config.yaml
encoder_arch: "vit"
model: "image captioner"
dataset: "photos with spoken descriptions (Open Images, Localized Narratives)"
train_examples: 50862
image_size: 64
crop_scale_min: 1
horizontal_flip: true
translate: 0.12
cutout: 0.25
tokenizer: "word"
vocab_size: 4585
encoder_norm: "layernorm"
encoder_norm_position: "pre"
encoder_activation: "silu"
encoder_head_dim: 64
encoder_fused_qkv: true
encoder_bias: "all"
encoder_qk_norm: false
encoder_parallel_block: false
encoder_inner_norm: false
encoder_moe: "expert_choice"
encoder_drop_path: 0.1
encoder_num_experts: 4
encoder_moe_every: 1
encoder_expert_mlp_ratio: 0.5
encoder_experts_per_token: 1
encoder_shared_expert: true
encoder_patch_size: [4, 4]
encoder_conv_stem: true
encoder_layers: 6
encoder_width: 128
encoder_positions: "rope"
fusion: "cross_attention"
label_smoothing: 0.1
decoder_width: 320
decoder_layers: 6
decoder_norm: "rmsnorm"
decoder_norm_position: "pre"
decoder_activation: "gelu"
decoder_mlp_ratio: 3
decoder_head_dim: 32
decoder_fused_qkv: true
decoder_bias: "none"
decoder_qk_norm: false
decoder_parallel_block: false
decoder_inner_norm: false
decoder_drop_path: 0.05
decoder_positions: "sincos"
decoder_cross_attention_every: 1
decoder_tie_embeddings: false
residual_init: "scaled_by_depth"
optimizer: "soap"
beta2: 0.99
lr: 0.0026
beta1: 0.95
shampoo_beta: 0.99
eps: 1e-08
precondition_frequency: 20
max_precond_dim: 512
one_sided: false
adamw_lr_other_params: 0.0011
steps: 8400
batch_size: 128
epochs: 21.1
lr_schedule: "wsd"
decay_fraction: 0.2
final_lr_fraction: 0
warmup_steps: 1680
weight_decay: 0.07
adamw_weight_decay_other_params: 0.05
Rows from block 2 of the image encoder of a small image captioner, named by matrix and row number. Rows with one number within an expert belong to one neuron, the router's apart. Each number is 128 + 24 x the weight over its row's rms, rounded and kept within 0 to 255. All counts start at 0. Numbers have three digits each.
Before each expert's rows are labels from the 100 images, of 14976, where the router gives the expert most weight on average: "responds to" is what is common among them. Only what is clearly more common there than usual is listed. The data: photos with spoken descriptions (Open Images, Localized Narratives).
# router: router (encoder.blocks.2.mlp.router.weight, 4x128, trained with AdamW), inputs 0-127
# up: expert up (encoder.blocks.2.mlp.up, 4x64x128), inputs 0-127
# down: expert down (encoder.blocks.2.mlp.down, 4x128x64, transposed), outputs 0-127

# expert 3
responds to: text has "sky"
router.3:154118145149108105112125161097158114142151106138134165130148169101136154135124150115163123158115100100088140098169128101149116159143113111165125178140143094159155121154073110109130143129112150117141125192079077160127117118140089137129138102103090146115148106139161135120111096137120099155135128103124086193132121101148130131118106136141099159121171136110157107100124131137115111104134
up.3:160135130068123100139157113151113134139138100146111082138168096128087148099129129127091142103132140155148148085175166105123112156100118173112148095132105106108107108165121123130129129128093097133131141128150108100133133137143087121124151114127170126123137163163166121158098136135122139130116115152123155144073094171086123122088124098126115114132141137167111100071085137107156111150141
down.3:138095167075131117096095126135121147107127111094117141152138152149082113166140129103093124116147145165184132120135143111152131123146177099168123133114102149151133141098144110107097124130179120118135100148114110098165151117136128155150122084153187142164121107075110144119098121110147118125096113125143131130135147148161129093129152157129146145146130095071173141153166138117112105129105
up.4:142127178087142121110136159140121115151139101145146099122099185112142136177114105127148148140122145151144123159122127159084121170137134154147123129122116153090128137132134167109195152106128112089142077141093166141168129092123100145146083138113106135122103117087132133101154144112141140086112113122162180135139117131134111135149118090126100124119162112132107180136125133137072113101128
down.4:116100159148107136131116129135141115126129135136109087141143145120109173109090130166128127128160098155138150112094151098149092105110126137103153111176099092132168041123136136113127147134121135123143086114148148130128132116122104110134135132121132134100078136166142140119131086091117134147168167137124119158123165129128168139137138129135138138115064141106096107094124131125218138126112
up.5:140135160134114152135135099154105129118118107128098160149142125137110162105137131153173105144144079116098109109140142155132141110139123108129087154159099080089127116101128141114096122127099112121092102143137154133097088123145135133162121137151108123097141180142133121147102131162131098102168095136161074163117137093127149126150095144124084106123131128134079142088167155147140129083189
down.5:081127127133128103092145112125111108185183177146163094127157123093147112132153132150106114146087153179145122131142158171141139114110123136130141167120096170132178121170127088161149107139132104142200100181107086146110129095125099088121139145170121132110114125136084113139128127133131117154138153127129136132138109125140098120124131139127142132103174129153145134123143121104106107133132
up.6:098168119109160155118134122092097146114138059120155110151135114149116161175116167149137119116090141117149108135080091144148129128139164134149142127118129143169091126128132143092123115127110126152143083096085113151162126115092114103130125094140133129119151115151149137105114158113079112147145111135102135115132150180163130094152116101136115133148166110161115132168088131122068105139097
down.6:156111140149103094097125120167153085090146141112107132092068112125120122121125071128112124114141158136111145122160129112113135121134099185112136128130105102118136147132117121141058161145145110136114175127183142152113075127141133169154142147140106092110106157128143139100120119166113129114102093115147153161137169104118123111129156134129129140100103171124152168130119087132164108118143
up.7:175162119172117130110119105184117126126104148097153146125105111110142108144126129109114123156131163145091126130106183115130117061121111138125131153119176169135113120136126134172150138075119110105124134112155129108127090172145105097139106086119146130132139150152133125146131179116139128155130161124108104140124117134078091121141080133074127135101082155164137135132137091144130141089129
down.7:130120133090084135112157130091095132133092107095147127092125131086123097147137104107149139138112142144144116169108150140158143119104111138103146107144128146124120125140086166164142115113134094105149151084108115158112133165126117089142088099121116105117111127115176138135117171140141119190142121141086089100129128169112128149140127117099174133075121094101174152130165109174106122138128
up.8:135173167127123130099131091122157122105150128130097153116118129107128109081144088105131165110105173090090127122120194122135105133118112125122091128137145088123175084116146118076136133138112123171108143121120125148143138092150119113118140110157133159146152115151182170128126157171144100122095115170117097132133129103116108146113130157143105162096139151110143111105138174133129162167110
down.8:163115088124106152155133133129135137140108133113110139120128167184132177151131139127138076125069067157131130120150128104158174153143134114173143134115136142131099132152124139107120120124127081083159066142125142119132164136130134133123144128142095107189120108119151099128126127141084126127181152120154138140149123128147125105113145090109100123115156097176086154114111128135116100092126
up.9:156178103160126171151148102146072122158111118139114157135130094104140134105176104164145129136114087081086103145166137101116122140129099127117118135174092092124133096154145118135125149103140127120097121132130131142122084156153148184113087110140133088077123144137175119112100113143108126170157154179147110128123155122158139148129141136086099108133102144118121116129116155120134137113131
down.9:130170141145121131131112145093147122148114146146162170128146109090166136121098132130147129135114137102084103137127164132149137154114139098090121143097112134143160144155143124146125150141145080095192086089103091142139107140132098145107180126106142124116148139163111160099165145154112149139102085124151111165146158127127109122141127142141139129102187071155141146163114106092111112148106
up.10:164076153117116154085148138149148144111125120153059117132094136121124126110206154141099116129093138134109123182160138107146151113129129137122127089162132092129136136116149136089162152073110148122126142117163110118083128100150086125129108109128148121119157097127161165112113127132147109120136087147082125083105125111114119121136113144131136135152152102121100153114133129137160133128187
down.10:119138100111123134112123146144167152097164087110133111113181163125134154170105148132113113153119137142142090144117127142109130113147080145097126138127152087111140122097159145071176127111151093087143174125086126117150148114150137119098130192144151117126147145119101071100127110167150128142129133099098120108120138150161128113137112127159109133164111132111147132155108117120146069118092
up.11:093125176139117139144141117151091145151135136187158128105117109114128089128084133112146127116131143118141105126153156153100092112158091071105134137166098137142125123095098168139151137139141163174159156107115108134134149134145095127147159091123090108122129131117142127119121165157067111150108091133155161147115109101119133163116097106119126116117112103122110118137093139114161095122062
down.11:129086117135087123117065118135138154070122123123110143094126135105185104127115142112140120070150118157120111178143139120136139174118153140157161116157152136137138121174118125133164110133130164085159070144133131131107114103118131121131099124151135136214137113107124135105079135094102157126166137127174130123140141114106109130143120122142149128130143126116119121115149115154175147122102
up.12:168127143095145104134101125148135179133118112093120127125103133147143135153139152177053171104114132122121113144108121138141123167156138118098109084105191125134138113097153073127131098118117141108147143132138115098154149126138077152144159127139169114129138120149107112111143147110148118146153113107178106093137113110107148116132144097154153071159102122117139143122158152110102085156123
down.12:135126086142115139152111146171133164172134103098132108094131124180086159157166117132164107130089135117152097105163122123148111110136189122114151138120123124131164124087136152148156080136141146128150182150141112127166102118118100155140106145117133097127145109124124139141105109136155143156120123132179108160127142124090119118100094162066113099150099119104095142126123168149152125132142
up.13:137144145149092093138118102119119096115187110137154123130162131168118119106110111106171102102135097119155111090164133143139125140128146099076116120161147163126105134111127102144125151112187141128139110121090195117187104149122136145124121180130121118101146108125145124111126167079093129140098093155149143105113148125101171136141148120181140140110126114127127166142142118105141092139141
down.13:135127148126104171092090121124155088151164119104160096135143075154147129078101152135151138141133121139142095111113124141061106128112141155084143128116134142098147142101125094087126126108124107141114131138165104107154137134134122135162096138137126174107136096132167127163129132122123144146113098141165058146111169154103095140103123115144135127117139151105120190122135119148170094137115
up.14:121134166125093130156112133099111092186137125139133110110106087117093110154124153127145107153137090141129149146168111099100141119173121140138147164120132145094087129122101106076140083123150133170121122132078112136165149139070128122137151091138140118149117140181121129137111124106117144136108116120134137153110152099136156127107128154093107180112126149134120127119151143171143160055132
down.14:095121154113155148110118131123126128149124121122159167162089155131111083078122120111101146150158124102087096143155148142141118159119125132124123137198113155173114096162114132152144115132099146131156140123119127074093136169129117141139142134134103141078116155122151150121132093137138083125139126087112097120160111134080124101126110120096126139171150107175111094153144093109154162150151
up.15:184122123134093128137122109083134099170107130174085122106093134121102117131160136158123110129129125098175144093156172140086111116133131116135128171139106081093148140107197153106109119111166163104100141092140146142118101154142109114170116103141114119135123146110132142104124101123112136125136157067110136106091128161118148108127158122087130118121150131137137109143124151167083124119107
down.15:117121125151123133129153115070148119124160127106145121125115144143121140169133130159075131150079154101091090139131121141145138144119126115100141126088150116093088144115156108160098166130110114123097136140136133189132160107177137174108113158110124163138137093140082156130114128143114092124103105150120203116133114140081127112137128153158087111168126113127117124114146076126147147140115
up.16:160132147155118156152102107133125094142107121114109108097124165140177094112131091129155062119114106111144166168103141086129134133155121133159123133109112111088138103097118110121136115153169132129115136113112079130139168116136100124133141140115121146133093113134153155181116136138110106117115118063099157132116089162101110159126080171110137113139153069176128113123136128115125142143110
down.16:196113151176129159124076102133110124110120127129111171151118140140105111102112089137118108120144136157121123065120093113148137117116130108124137163106148130115151106159179138127165166083122136120102121121182123152092114126163114107088118137118087136164157142115120087111155157129095105097120159138122133099088126145128161152111132130121114119131125164152153143122158172170102131125135
up.17:154146103081111127136131096152136109120098133118130101112101139089134149113123077121132182105127132165107157116140177122130110112139146124149156144157170118100158124136133097124134119182135138154122114137151158158146097130135108107169143112091164104154122133110117102149121100182116153140176095118134095104121109099115090105144150149140128094172114161124164137128153089151179152141143
down.17:118148140128152145152158130140116138165172106087117120155109105099104141123118168128125122131178132107127125170094134121143127110149132079138119172118081126136146137130111130126116147131133115115131184110108132148148131099121172171079099133114060144146102100080117105175113105082166086153111147125117164120117127181156143151129134108105154130163129127107145149131127136141128084118125
up.18:156118130087081111131206137136085114120136180145147125127076159138123127150108073150139123114088133138144125147144166103128149121129157164122121096127121151141150076149147150116104145128163115114126158142102128117111129109136086107139160099146101138136124106147180108128135134087138128118080113176100118141166120132119076114159128113094105102143112153118141136128143108151101142144150
down.18:153106119142132140128135180180151130157109116093092119153131114103149141165095119117171115096160148110159104103095155098140122128133114124162131139115127085145113127139104120160151150133068136131183100115087127127148099117132141111130127159112139129101143130127125107116136134101147072097168094106081146163150139167129161140127159122167095129090166148113123141159118084119138147139118

# expert 1
responds to: text has "food"
router.1:114115091137156123140094097132111086119089151141104116107146091131152120123179099101138139118155135133147128081146150140103079117143125132104190107139112108120146108118120115183121126134159149136126112087153183141133130160120156107141114148094140131136130171154085139119121113126131162155149143127156162084147098118160181099134108081081139112132111125128122142152139169097138126122144
up.3:139160125148138167112149131121139130139113098128127155135139135127092148138129150108147102103106192123169133116113117106144121146115167132116182145139117130107097096105116116127163100152102077140139134122156105155161101137127140142075132119150159186158143094099108135147153127116132139122125127124134069178121130125094124051115088119131087099133153116132092157102125160160109130140114
down.3:156113126089148150145098090129137129158116139153099087111112152169128108103117135137116174156121138156141096148145149118114140135136129162081101117090141190132124125113145128131111151112147160116131135127099170082124146108136174076113124132094101121166121104146120119147118140093131125163145157134138101096120104107091146170117195130124137149150111136071135130112156155160099120114110
up.4:106116104149111147138116116101117167097112138151089171162116160143104157087122156135075108129128115167188134139090145116103129080163118099137128143143112159133091094141150099127117109085099104168106167088102120180139102142127136142128135146119137098128150162158164122118109156133106132131124131137095083136121168148123124095141143135153095111084119153136141098128164139132137138150145
down.4:157148148164130116151116127129146152123138156121182137159163206097137156122100126109151088132124108112122134122116147131110085133135123149147080130130121144128116122087098113122178150106159115132115080128108152119152121144083179108132129121144120080115139107083111106107088150141154149084091136144106093119126117122171092126172117171175112124100139121125138143128133107127122130122155
up.5:111163124134150165118089116134145106107119101118124110124139150105120080105123121105120111105151118089125111164148115114141117121105103146138144100094143122170089143148128194082131129148153117116125100120123112075147149129112130174149131108174131144133140151124149156078138164092129126142125090116116183081134148128171130138123156141128101155104143062092137159143158120139097154139128
down.5:131111112139111108135145114146109112151184144113126114148151126132145128088095146147126135119120140122119139117114136121200154120129157103138149202150135133131152137134198105108134112123130137134139112106122143087102111145112073145117135128117070131077099132138166102116139079132102141090109126112138105201145120135141116133095105100153148144136127138081137094119156134114132140174136
up.6:107127143094139119091141110123131092149100118144173154148133130174097092136107109142105141113175148112108128122163114093158164114092143179113111142152133126087136067132107132137133134107133128157148177128126166136145078116117164133144129120095100136106129137131162174126105102089128168105151118156127153132123104165154157132115132118101103145167113095142131126080136104150138160114160
down.6:110126129115106156136179129105105126132141106140131170158130083163181139106114139128117149180137115137133166088127143124119113130122167082136170133110098126121115124174121109100161149151128113110144119133166103168118149115130110129097122153152137093130188205139132160134133160117150118148107141118156144110159099113139098117151123093127152144135135130122128142142147179126116185093136
up.7:134090136122093163113135100146140091167095105121167169132147126120173132157146131155125149121158158128132127148149157093127123090105103148108105141156143100100151137105145122108119162112122110127182117114099123101151122083096123116152149115168181129143123126146130103107086140108150121147168138141145124138085134154123150083140133121123088117067087145101103103146153166091134129111114
down.7:142150094130123112084114128165128116134088160105116149147122104151120096116182118137117141141127111110086162114095149114145150102171138116118123144082138113151138167156113131151104151145174158158086129137176152108125122109123141167129145135093116111145116118105118095126133150121128096131112120164128120146124100131134146105187119123165062171105142073158141156140140133086127129090128
up.8:141140129099159139134133140119092140103132173116108119168174102114127121115157101127113136140137197125148122092129132100137151131104167106113103138101108142091139099112119158139153119157127141120157155066118131131112141125138131065134106126121148142108120104116104109159101158167126101131106115171112154152141143130105111140117138094115140114086132135135087079146193117130190097147125
down.8:131135114098108148144162191143115096118097110155102126095157148148131153109095117146143113120094089098163116115139086141119139115162141082159100170147137168167159146159174152119158139119138104158110129097147110105116187093109127127147150123160108121165092131112142149149108118145102173124138128152135117148090150106103133163148158081116118120130101095129125119149118115147116109124142
up.9:111112110191142138112122133120087114139149119131123122172160118102126196102138145155177110152120084102127078126121151099149099134154106127125183184147164141131093115103158137150139098159147114138103112126112125127144131116108121138144111141120121100111137116136116130122111118137107126125114133137111133090100178096165082134164132086113085127150159157124100112129129135127089116105183
down.9:148119128180097082132103115124098150106172130122109103127106142144112189133133125101080124146099094140131098150126125136133116120184169104102115145135103150117103163116117147131123108103126101128162159100174134136129115130141112160084148134143145151152101122106128138130163125162140128109195117126097138159094129166130123161159111152088148109108130137128146132084073114135125168105125
up.10:111159112138096133140164136130134083103116147135112111087141139154087104144142113103157136109144104151096201132131133122139091110087133164108155167138132094075118115128120178114116123141127163101136083140137120053150084152126157157083127117128128110111142127145102148115142115108113127128122148093139115149105075136138138130151096133157132113112123148157136131093174108107139144144148
down.10:123108078099147119161065133139153089163083114164097119100100137106115109128125139157126063152151118074117139140106117137121152103101143138143098137147148142172055098136112132129091080090119144120127106112153133127128114138148137152164117087154127133129137129116157135121067119144139110076121101117105109090148143137103107133140146138139154098152130150100114137141127114130130130124124
up.11:150143141081196153130141145159139124118147137132134126140122104134102125123123138092140112124130158144118121136131150091149122149128124177099138165117130111103110131073132126119153061119145135088097139116146138150105096093119103143137136108134143090176110160120099132138125088125147102091170120110136103091106140114094113159170127116142102108081096115104100072097157134150153101146113
down.11:126146164154118169129088159148126121124147116130112124102111137147105119116090123100162101156127143099183161107126105143106085142146117144131150136133127170134157184140135145133091076114091134113121140196145105149118168096087144118120115108107136110080161107093159153131131158111136139107126144102139138106125165130093114097168100137124141139103141158134126117106123085153086105115145
up.12:093125145100105154146132123119131108136147165114160065173167115148120142146132102110124105120171130136160110167133108105136147114100141149128088103129109093112137115141154159133063102118124095136104124135135126143126110085168124139133126164096114140110151074140157132092129160107111139136162168128105106137134157163095110094117094080136157140135157155095129116163145135142125174139108
down.12:144121154143103163081109125108137140149137103127161154098115145121130109134142165151169134122084125174091104150111119147124114159125128133185162134121158142101138145149100147079152104120131133110165072129120093096100120095128149152176085118131153135162139118119150147120102102092105132139096146157115116116109151161135092143152117157163092155132143105130129165145183116104137123152141
up.13:161108119097143104154109151126119128139094091143131132109127180138148088143112168140118132112084113113139138074171095103170089155101126102127128174126124120137106108148125108115084127135103119110132150108095108091123131148110099121153129119103120118149123086111145140152061132122098186153148132099125131133126122178131090138157165133117142126128132069115164097136105122139103142156141
down.13:082114180151131119129130147124158122147127122110127103190144072095116119128114143081081137161109116135155160148119141107143132117127128179155166082086119094129111120123154114129131138123112116139138155111143103145104121096108153122132148092117143097123085148132126146136105111155094121158079128140122120146075143135155151101102097171133120121100128085116131129151154191101149127139126
up.14:150143140127167148116121103125152173139083157133129147144120124101113160136137159131130130136104143137145126109098085145086157134114130113128143142095095128133122050171127127162152118148099143124137128128152158171131078119146113110104097089150133124139168133085108140135151182153142061136106124100147142116117156128119086152133110111139162129125108119108097078134131115128126109112185
down.14:113152116148143190123157142125180162171087099124108079121144169177125109134140149155111145104096131104144118115091072073130159110102132130132114123119127178140110151131119109113119121118133112121127100180083131131165149125141180151142162115123116142148107123119129115110115117132162116131061120168142153129124117114069131114134156127099148106136135147136119098110119135128099134118114
up.15:149090178092144089074101102129137125118105124114099077132158110157097124128104110149100127100127119114158126125138118160119135098133107184138153108098104067143149126157126141119137150115126164112125124104119153127090154109148113156178136179141093129098164166116142094128123127156141140105137119104081111121144166142105142124151107137091156111142134096135082143123103126109124102122102
down.15:134134106078110165131119123095156097146169119118137130107119114112124134150136135156153101110139170123094123144184103140139075150110138133132141099136171131116139118139113104131137171172103149095097141140135121145130134130120162125102162100114125133075097086155117163170129166111138142167113147132162145152134125110155098143131182112122103127139132109152132128091155140160197100119156
up.16:134096081130107100145151101114105165121128135149139131151089148140096144169119168107122116136087120106160137108080134129120099145141093152152110154091134122186113127135133115129124096143163167119113108152126114122144179157143119101102149133135170111106084120150197128154162132103161144102129134123119115124103145134131095152095139110132140126104103140145101139137152162190145113103162
down.16:141147140119136155101084131161154153123126109131074099129168112159132135108151117152177114123133131173165112142170144128159135060178134085155140123121116135134112109116089105129129122120146100166159142084133127151141145116161108108136120101120118122124113111147093154154108153110117113099146086104137140123155120132155138135158103115138081140119192165155125138174120166139144133138156
up.17:099079159125139118156113116114152075165159129128132123121141123097165162116111118114081136103144152147142123134081130094126125110130149119166154137115125145136086112167137094144148132084152132141109129139100151147156134116114122084185137115170134113153144126134096127126169101123136138109094116100112150135111143147121144118086128125146154115110116181130123121168186161072162162151117
down.17:124158152116149147122148120131101177102161138152100115127160152100157175135128143117181129098133111169104096092119133123102109135110107139091161143133124095158134136118112113145091102156098107136131152173092120115159133154090204113146129124128145106097140140134131094102131123126131137174139110155162150130116146133112132128127113150107128089123172087149109177124115144112119104181154
up.18:162106119129079133144094126127141127141130119127140130131102091118098123110172126121110134148090147076124088155143128103157145134122114172105127109181105151136091139131112134145115106112151174113059101143088110121117134143131154118147151131160162094169110119116164098126149083120143084128130125148142116117118129157139131166150126131156139131192107086152155101142112090155123148164132
down.18:116133143162149132114098088145138105144182086158144129111107145121102160149142137109135116102142158083135150125101138129127148180113148164128168158147121127060109129110169119110129111150096120155121128064149078131100132132148147095154125146176109133146164129119112139142114114130117153100119112113132147128131082133159110134141107124130109131134076123155151155108072146119157105089117

# expert 2
responds to: text has "grass"; text has "plants"; text has "ground"
router.2:124142122083098132134142126102095160139154144145126113152127108133129148142145101140117110096140143122156111180140124131164185088072146111148067138078094141139122098142146127090126141158119088097163097137146134082130120092125161150107108119149151124147104099096149087141120123101103114139134138166124145167157153136097123149132160120141116145118103134170140150183144117153141111155126
up.3:137150144110094155145119099103101115111153129118130097119080128130148105085143124103108142123120100174109091178101162110136135157070137156115119156102106141106099092120147073088134119100131124119138164107119128128162098134104102167158102128168116102132125138148135119153128111102103159113144146105161120139139162131138109158164143120132157176156082100154134126171126146143125135100164
down.3:148116149101128090118168107141138107105104107103122124145135094153149150115188134147127090121143137124120105095132159116134146100151139117145099087123070098140118094174117113125158124171148106161163092121094150125139170082138177164135145140111092134168121102153124124117142139108093107166113124123095156110087135125140129120146158150147145085145123087140122118098161096128128112149147
up.4:181141155153129122119183122135090126173111116093113120110142102130120154159157130137061146123173150104115161132124121096102124117119087120093169130111133166114145169140139135124143141115119186110126124109120113125110102141106126125150134147120136133091101129133129111165114165105092155099156053151162138105118124118141119147139108108072149142132102133142184135157150134127124120142111
down.4:093144103131134153125129126133089161134108143071144145109113135112108141105146132124123125108073092128161134126124175169085180131124128124094125132160134156138112155114087162134135115142187191118144126148128125132107141122178123149106115129144122091110155120146154117094136129116115123104110127144072079134103123147113124122126178149109151159123124124108082139155156110156122120070113
up.5:113134117167167156086103126137158081111135188118128087124153094130140117096136104122130143129137143128143127098131132119147124109130112110071158091142135146126175126122106102167107143143136113132132170152130164140061151112103149105166152103110118108133152136143121089105133134159108125095126129148149100143131152139114142139187122086091169120155123158127116160133092139151117183123124
down.5:185119109154124130126103142168106084179091107139092161104128158129080166103126134133124133142096124128148125142140142157147108110100140108151105119145124147138102131081128171149143138083075146138133096135166122137129184121098148125144126165145148106168124101156100176173128096123080122151136156125136100095121101131153119150124137128131131163112131113131118116138103129131104154178139
up.6:112152128102127132109100063129157144117121134124121112133153152127168149117168126142132131168170103136111153149095056140103124146138097187112163152163122096166126111116159116127052104097150131118118144092125099118110111109154133117138120141121141144135107098124155110159170121167143144151149119157063094114133111130139164110138135150100117139120126134154128123116154130152152152110132
down.6:120114134151106098121125080124146112141139096117149163176135136118123104142110144155170156127131150113149126127128103111146103140169140128107171139111162122135092157130137133116158158135112136120114142123123105117168107131109132152183149097139122123151142181130106202180089093130093137127086138113116124169129157125091118075160110105102082111100149129125143141095149155115140152096128
up.7:135135127118134131152115104085158113157080099133121122074131076137136131138146139121189112146133082154132101098116151137111095125191127106137176156121120104110145117119116138112110120127134110120148139161119154145154150113154200093127153127150072149152121118118094135110130118097133135125119174118135150130132129142112135074118161162145114190126139161179129136148116127119139141113134
down.7:089148127071157160092144156125106109143131117114085149131115127129153105138185130110090122140139202128105145179137076172125102146130114112133126139134127102117108109138091090126129125086133172163152076082126154115122096130133093158129149126142152116137136128131157161162129130147139146117137120131143156130073145131130120139151119122150109143131112127105152128122094161116085109147093
up.8:142135106136143139120128100102083107155133106115111143128147125097122102147105141154104124135122125103132154163121093128130109109101124128130097121116120113164130118151122139136104149134162133154103119163168172109125084157083153129132051105172147092111114127110168147124182119128178070135116138119122131177124132159150100081091150154147114107122086147136100143139139139108092108146155
down.8:110077153142101100118141119109130122136111126112121134104135127163130115092142061143161129117148139138154127131134104100141136134159108157142160116078117135157166132165136138139085146155149102126142118101159168148152121095150120096110154169127122127139123151129085097173118175094151134144134127150107148091158127098115121182095139086101103102110131142141093067117160121111125105124146
up.9:142088143115169121153160125172109134087128128122092128149115062167115132116131077149131108081149139147113087097119156082098100084113115111148141123139167115125149156133146143116093135151097112162152130104136123116141103137167114114163131122129093132113165142114133123154083128151132098091112110142129162118153149151137114161126122127124118071101161111088112120121134136184146119104131
down.9:107156106107090171099165119076101131098154093128131085098131154100072117105079156091126146132125106106173148119131112119150144141117168140146133131132129158131100097127118134108143111085163091139076137108148144117144173200141157138140110108137121142151108134153102079133140120118109128139124171115112122157104136141116134148120118135108107138133119153125115154160086116149131124166149
up.10:130159131145134134159139155100097132145091147119136147168131112116124110085178090145171127116111130133135137125153134126142123131086134138113117162111130134122152120079110132116107099150179142050155084149130144120197103088098148097146088110160117135168113110115176099136107131153129090139171127148111101121116117100102107136140144112139142182125114134113117109113122137153142118131158
down.10:114126184149171139130116131143110136113130138088125143127148112128149111128150124138122132132097161162117099104122128187140129160161131115128130125138092141120149105128126149102130133181158168097099110172130129119195095127156118115146096126088149134160113150096136111119122171140169068155090146156115106101152120134125138140112118142174165132162171153162151126147149152111140113145091
up.11:157112133130102101141166130164132126133131112099083120151110085137122118130148138136118073134121102154116127154095159105078105137091136124135151138111149133119135132168162146086108127150171132125124122149129120090140106117095137137144103122116153097123064151157132129140089116104134145174122163099120133099143108071132130172163099137127113168148129130127161125136163094121125128205140
down.11:131160086143124131128115098131131129122120145106125089114110191104172133150149113161123136121122089149157105134144090107120132123122127128148124114131102112152182134142171140126086136155124126174148146180155123110147119134181138116091133139119053137145176095126124116064107146114117148142100161114137112115132126124145123125170125095113122142138129098123096129120127063143097117116097
up.12:162144122125105128112156121119165135101102112070116100153137143120143100149114115106159146118128122136139100122109114146117151138136105128136133137153162135114104111123119135129107148124154112111161078142132088139131162142133105146137111199147096102148134130127160125123137048141109127102170134098163113156140197103144137078134078169117083178122149146160125121139124103133134142126106
down.12:149111155152115135133090166096174112114129079133100098145114098090109149167137139139095120148150152153150147117102117146108121116107106081148126123139150141145118097131129132114084101123140143162168118084115120071105115139145113143120122134128163106108139137092153181131160136163176100124113171140141104102094106149117121152179177119124110136123110125108142128155138087159117125136168
up.13:139138160133132120132134113127106187128107097112159132155090121169122147125140117145121156158107104099147086127149131093109163113118121175123142065146086112125101143094141156137136151127205113134115112117157139129149160135131138124131103191120109142112095110129156118143098165114169132084144109117088138129106102143139121095101104109160120115161129145134125159087106125146115135165152
down.13:106107124113122149127145124086163112134141146136129084133090098108116124175120101134138139110112117177129146118080123105083135120125131126149130151147163163096104130171090135177144127122076115091121106141124136104118102116077110142138133153140109106111135179142103104100138162145046140078137163113119161109123126148118143110142127101119162131110108129109099123164157133128125168117144
up.14:092098133167137084114118112151139138135102094090143101104148151118149137101137122082122101135129151104111147112174125142183149115147105063145118139100138094127086118144107121117121119091154147103110148136110089089162183120132115151146135121132150109120115127142122103105148161110095134144152177178123151157119086110109154137127099118126105074106108099136104155122114159145106125118135
down.14:083089090105133128168114124148157124129156107118141166128136107130124067116070134120125091153099167112142088121120135142140129128153149128155137138102154142134111125140131089121056114163142114136098140119132177162130157108124080103160129150093116129123144061151125138133115103128173137140105134181112118127136143100126101112140134115107139130107114125103152147117132120118130162120191
up.15:116114132135115124089126130089141160120097107099148138147124157135139126146111110121075112122130117076106152158103104114096111068105127133110091096136130137116130122143137092088187143099144139136140134154141173144142145166200133118091166140158106132157122086107122130152118143126115097154130108155133140148115127069142143133082126122120128099138156149120146158102117157136101131102082
down.15:109141140132113173118136082157070098140093124129171146131134100123107160134159115120135125128155105171145139116132142155116155112105127147127158159117181159127113134152169122116046108136109176120101185120140130125113117166126121127131107103143098113123167137163142114126115089115126136131113125122102179112118128109114102109180130107136106086116098149123117131131156147110077110139148
up.16:173114118122115164115137133149162140152114126139142094142157160135122169145143101151134118083131136133161125090181129150124082131122156126100100137149110099159143119134143151144140107181147134143119148110104101129102148112137170123106119130138133157140121158101127113109163116145108099149065138096147176127120152096143126148078136124129101139143143134109069133131150151050099132138095
down.16:145134112128098091121127092120130109167128137143131137175136108137113077104159157112127132088137140170090161172087136160116143124108109113146100179139143126116157148121115104141127125084139111129143174084131147131140119117129137128093128120111124164164163139133128098132099114095150096120091111072128129142168104083102121149124117132071115174145132127113135120147087162119079129147133
up.17:166144143134108115137116106195143118133113117128158125116107116084117103145119147141106112127101074123057122142167133125109133119138119132112104083118130128140163102154124133109114155112152103145093104136163169123134133106120117135135168145139187156111090105123124135125079136115134099129123079144113124122113090077141141150153069145140113111138152138125141096125121137128124139177190
down.17:079115109124123137108120140087120170145128159132155083119098114163065155161148127149113147172146128126138129167076132151130123150153125089163148164123117114140131108113121132170103150160100191143114146156134134131124122127108167115176104153121102120065147073114142154114115140127116127139122120138100158125159128135100130135126149112119118144160108135146094140098158126116148110155085
up.18:099161096145109112122140094127129117100094088165136174137104104119140104165115147166148172175137164158157139141106153109132116100093163127141126127131133112087135102151126124146129106109155117126140171142129111135156133125143126087080119106120134108137136170136173157124098159111128117144084141106162125119125088152116124099120104155113171145119144120125115148051100112166107135145102
down.18:117137126111137132110122090144135124113106162088055128163118095122150138116132098122089057117105135148127146102154113100138151104155105110109137103143153156096121119165174149116166127127093113097089088144154104171152125131108135144148114120147158123153143150139115124141134126147135154142122106169149131159106166190093119151174138130089124146126134085153096134133103148125124147121132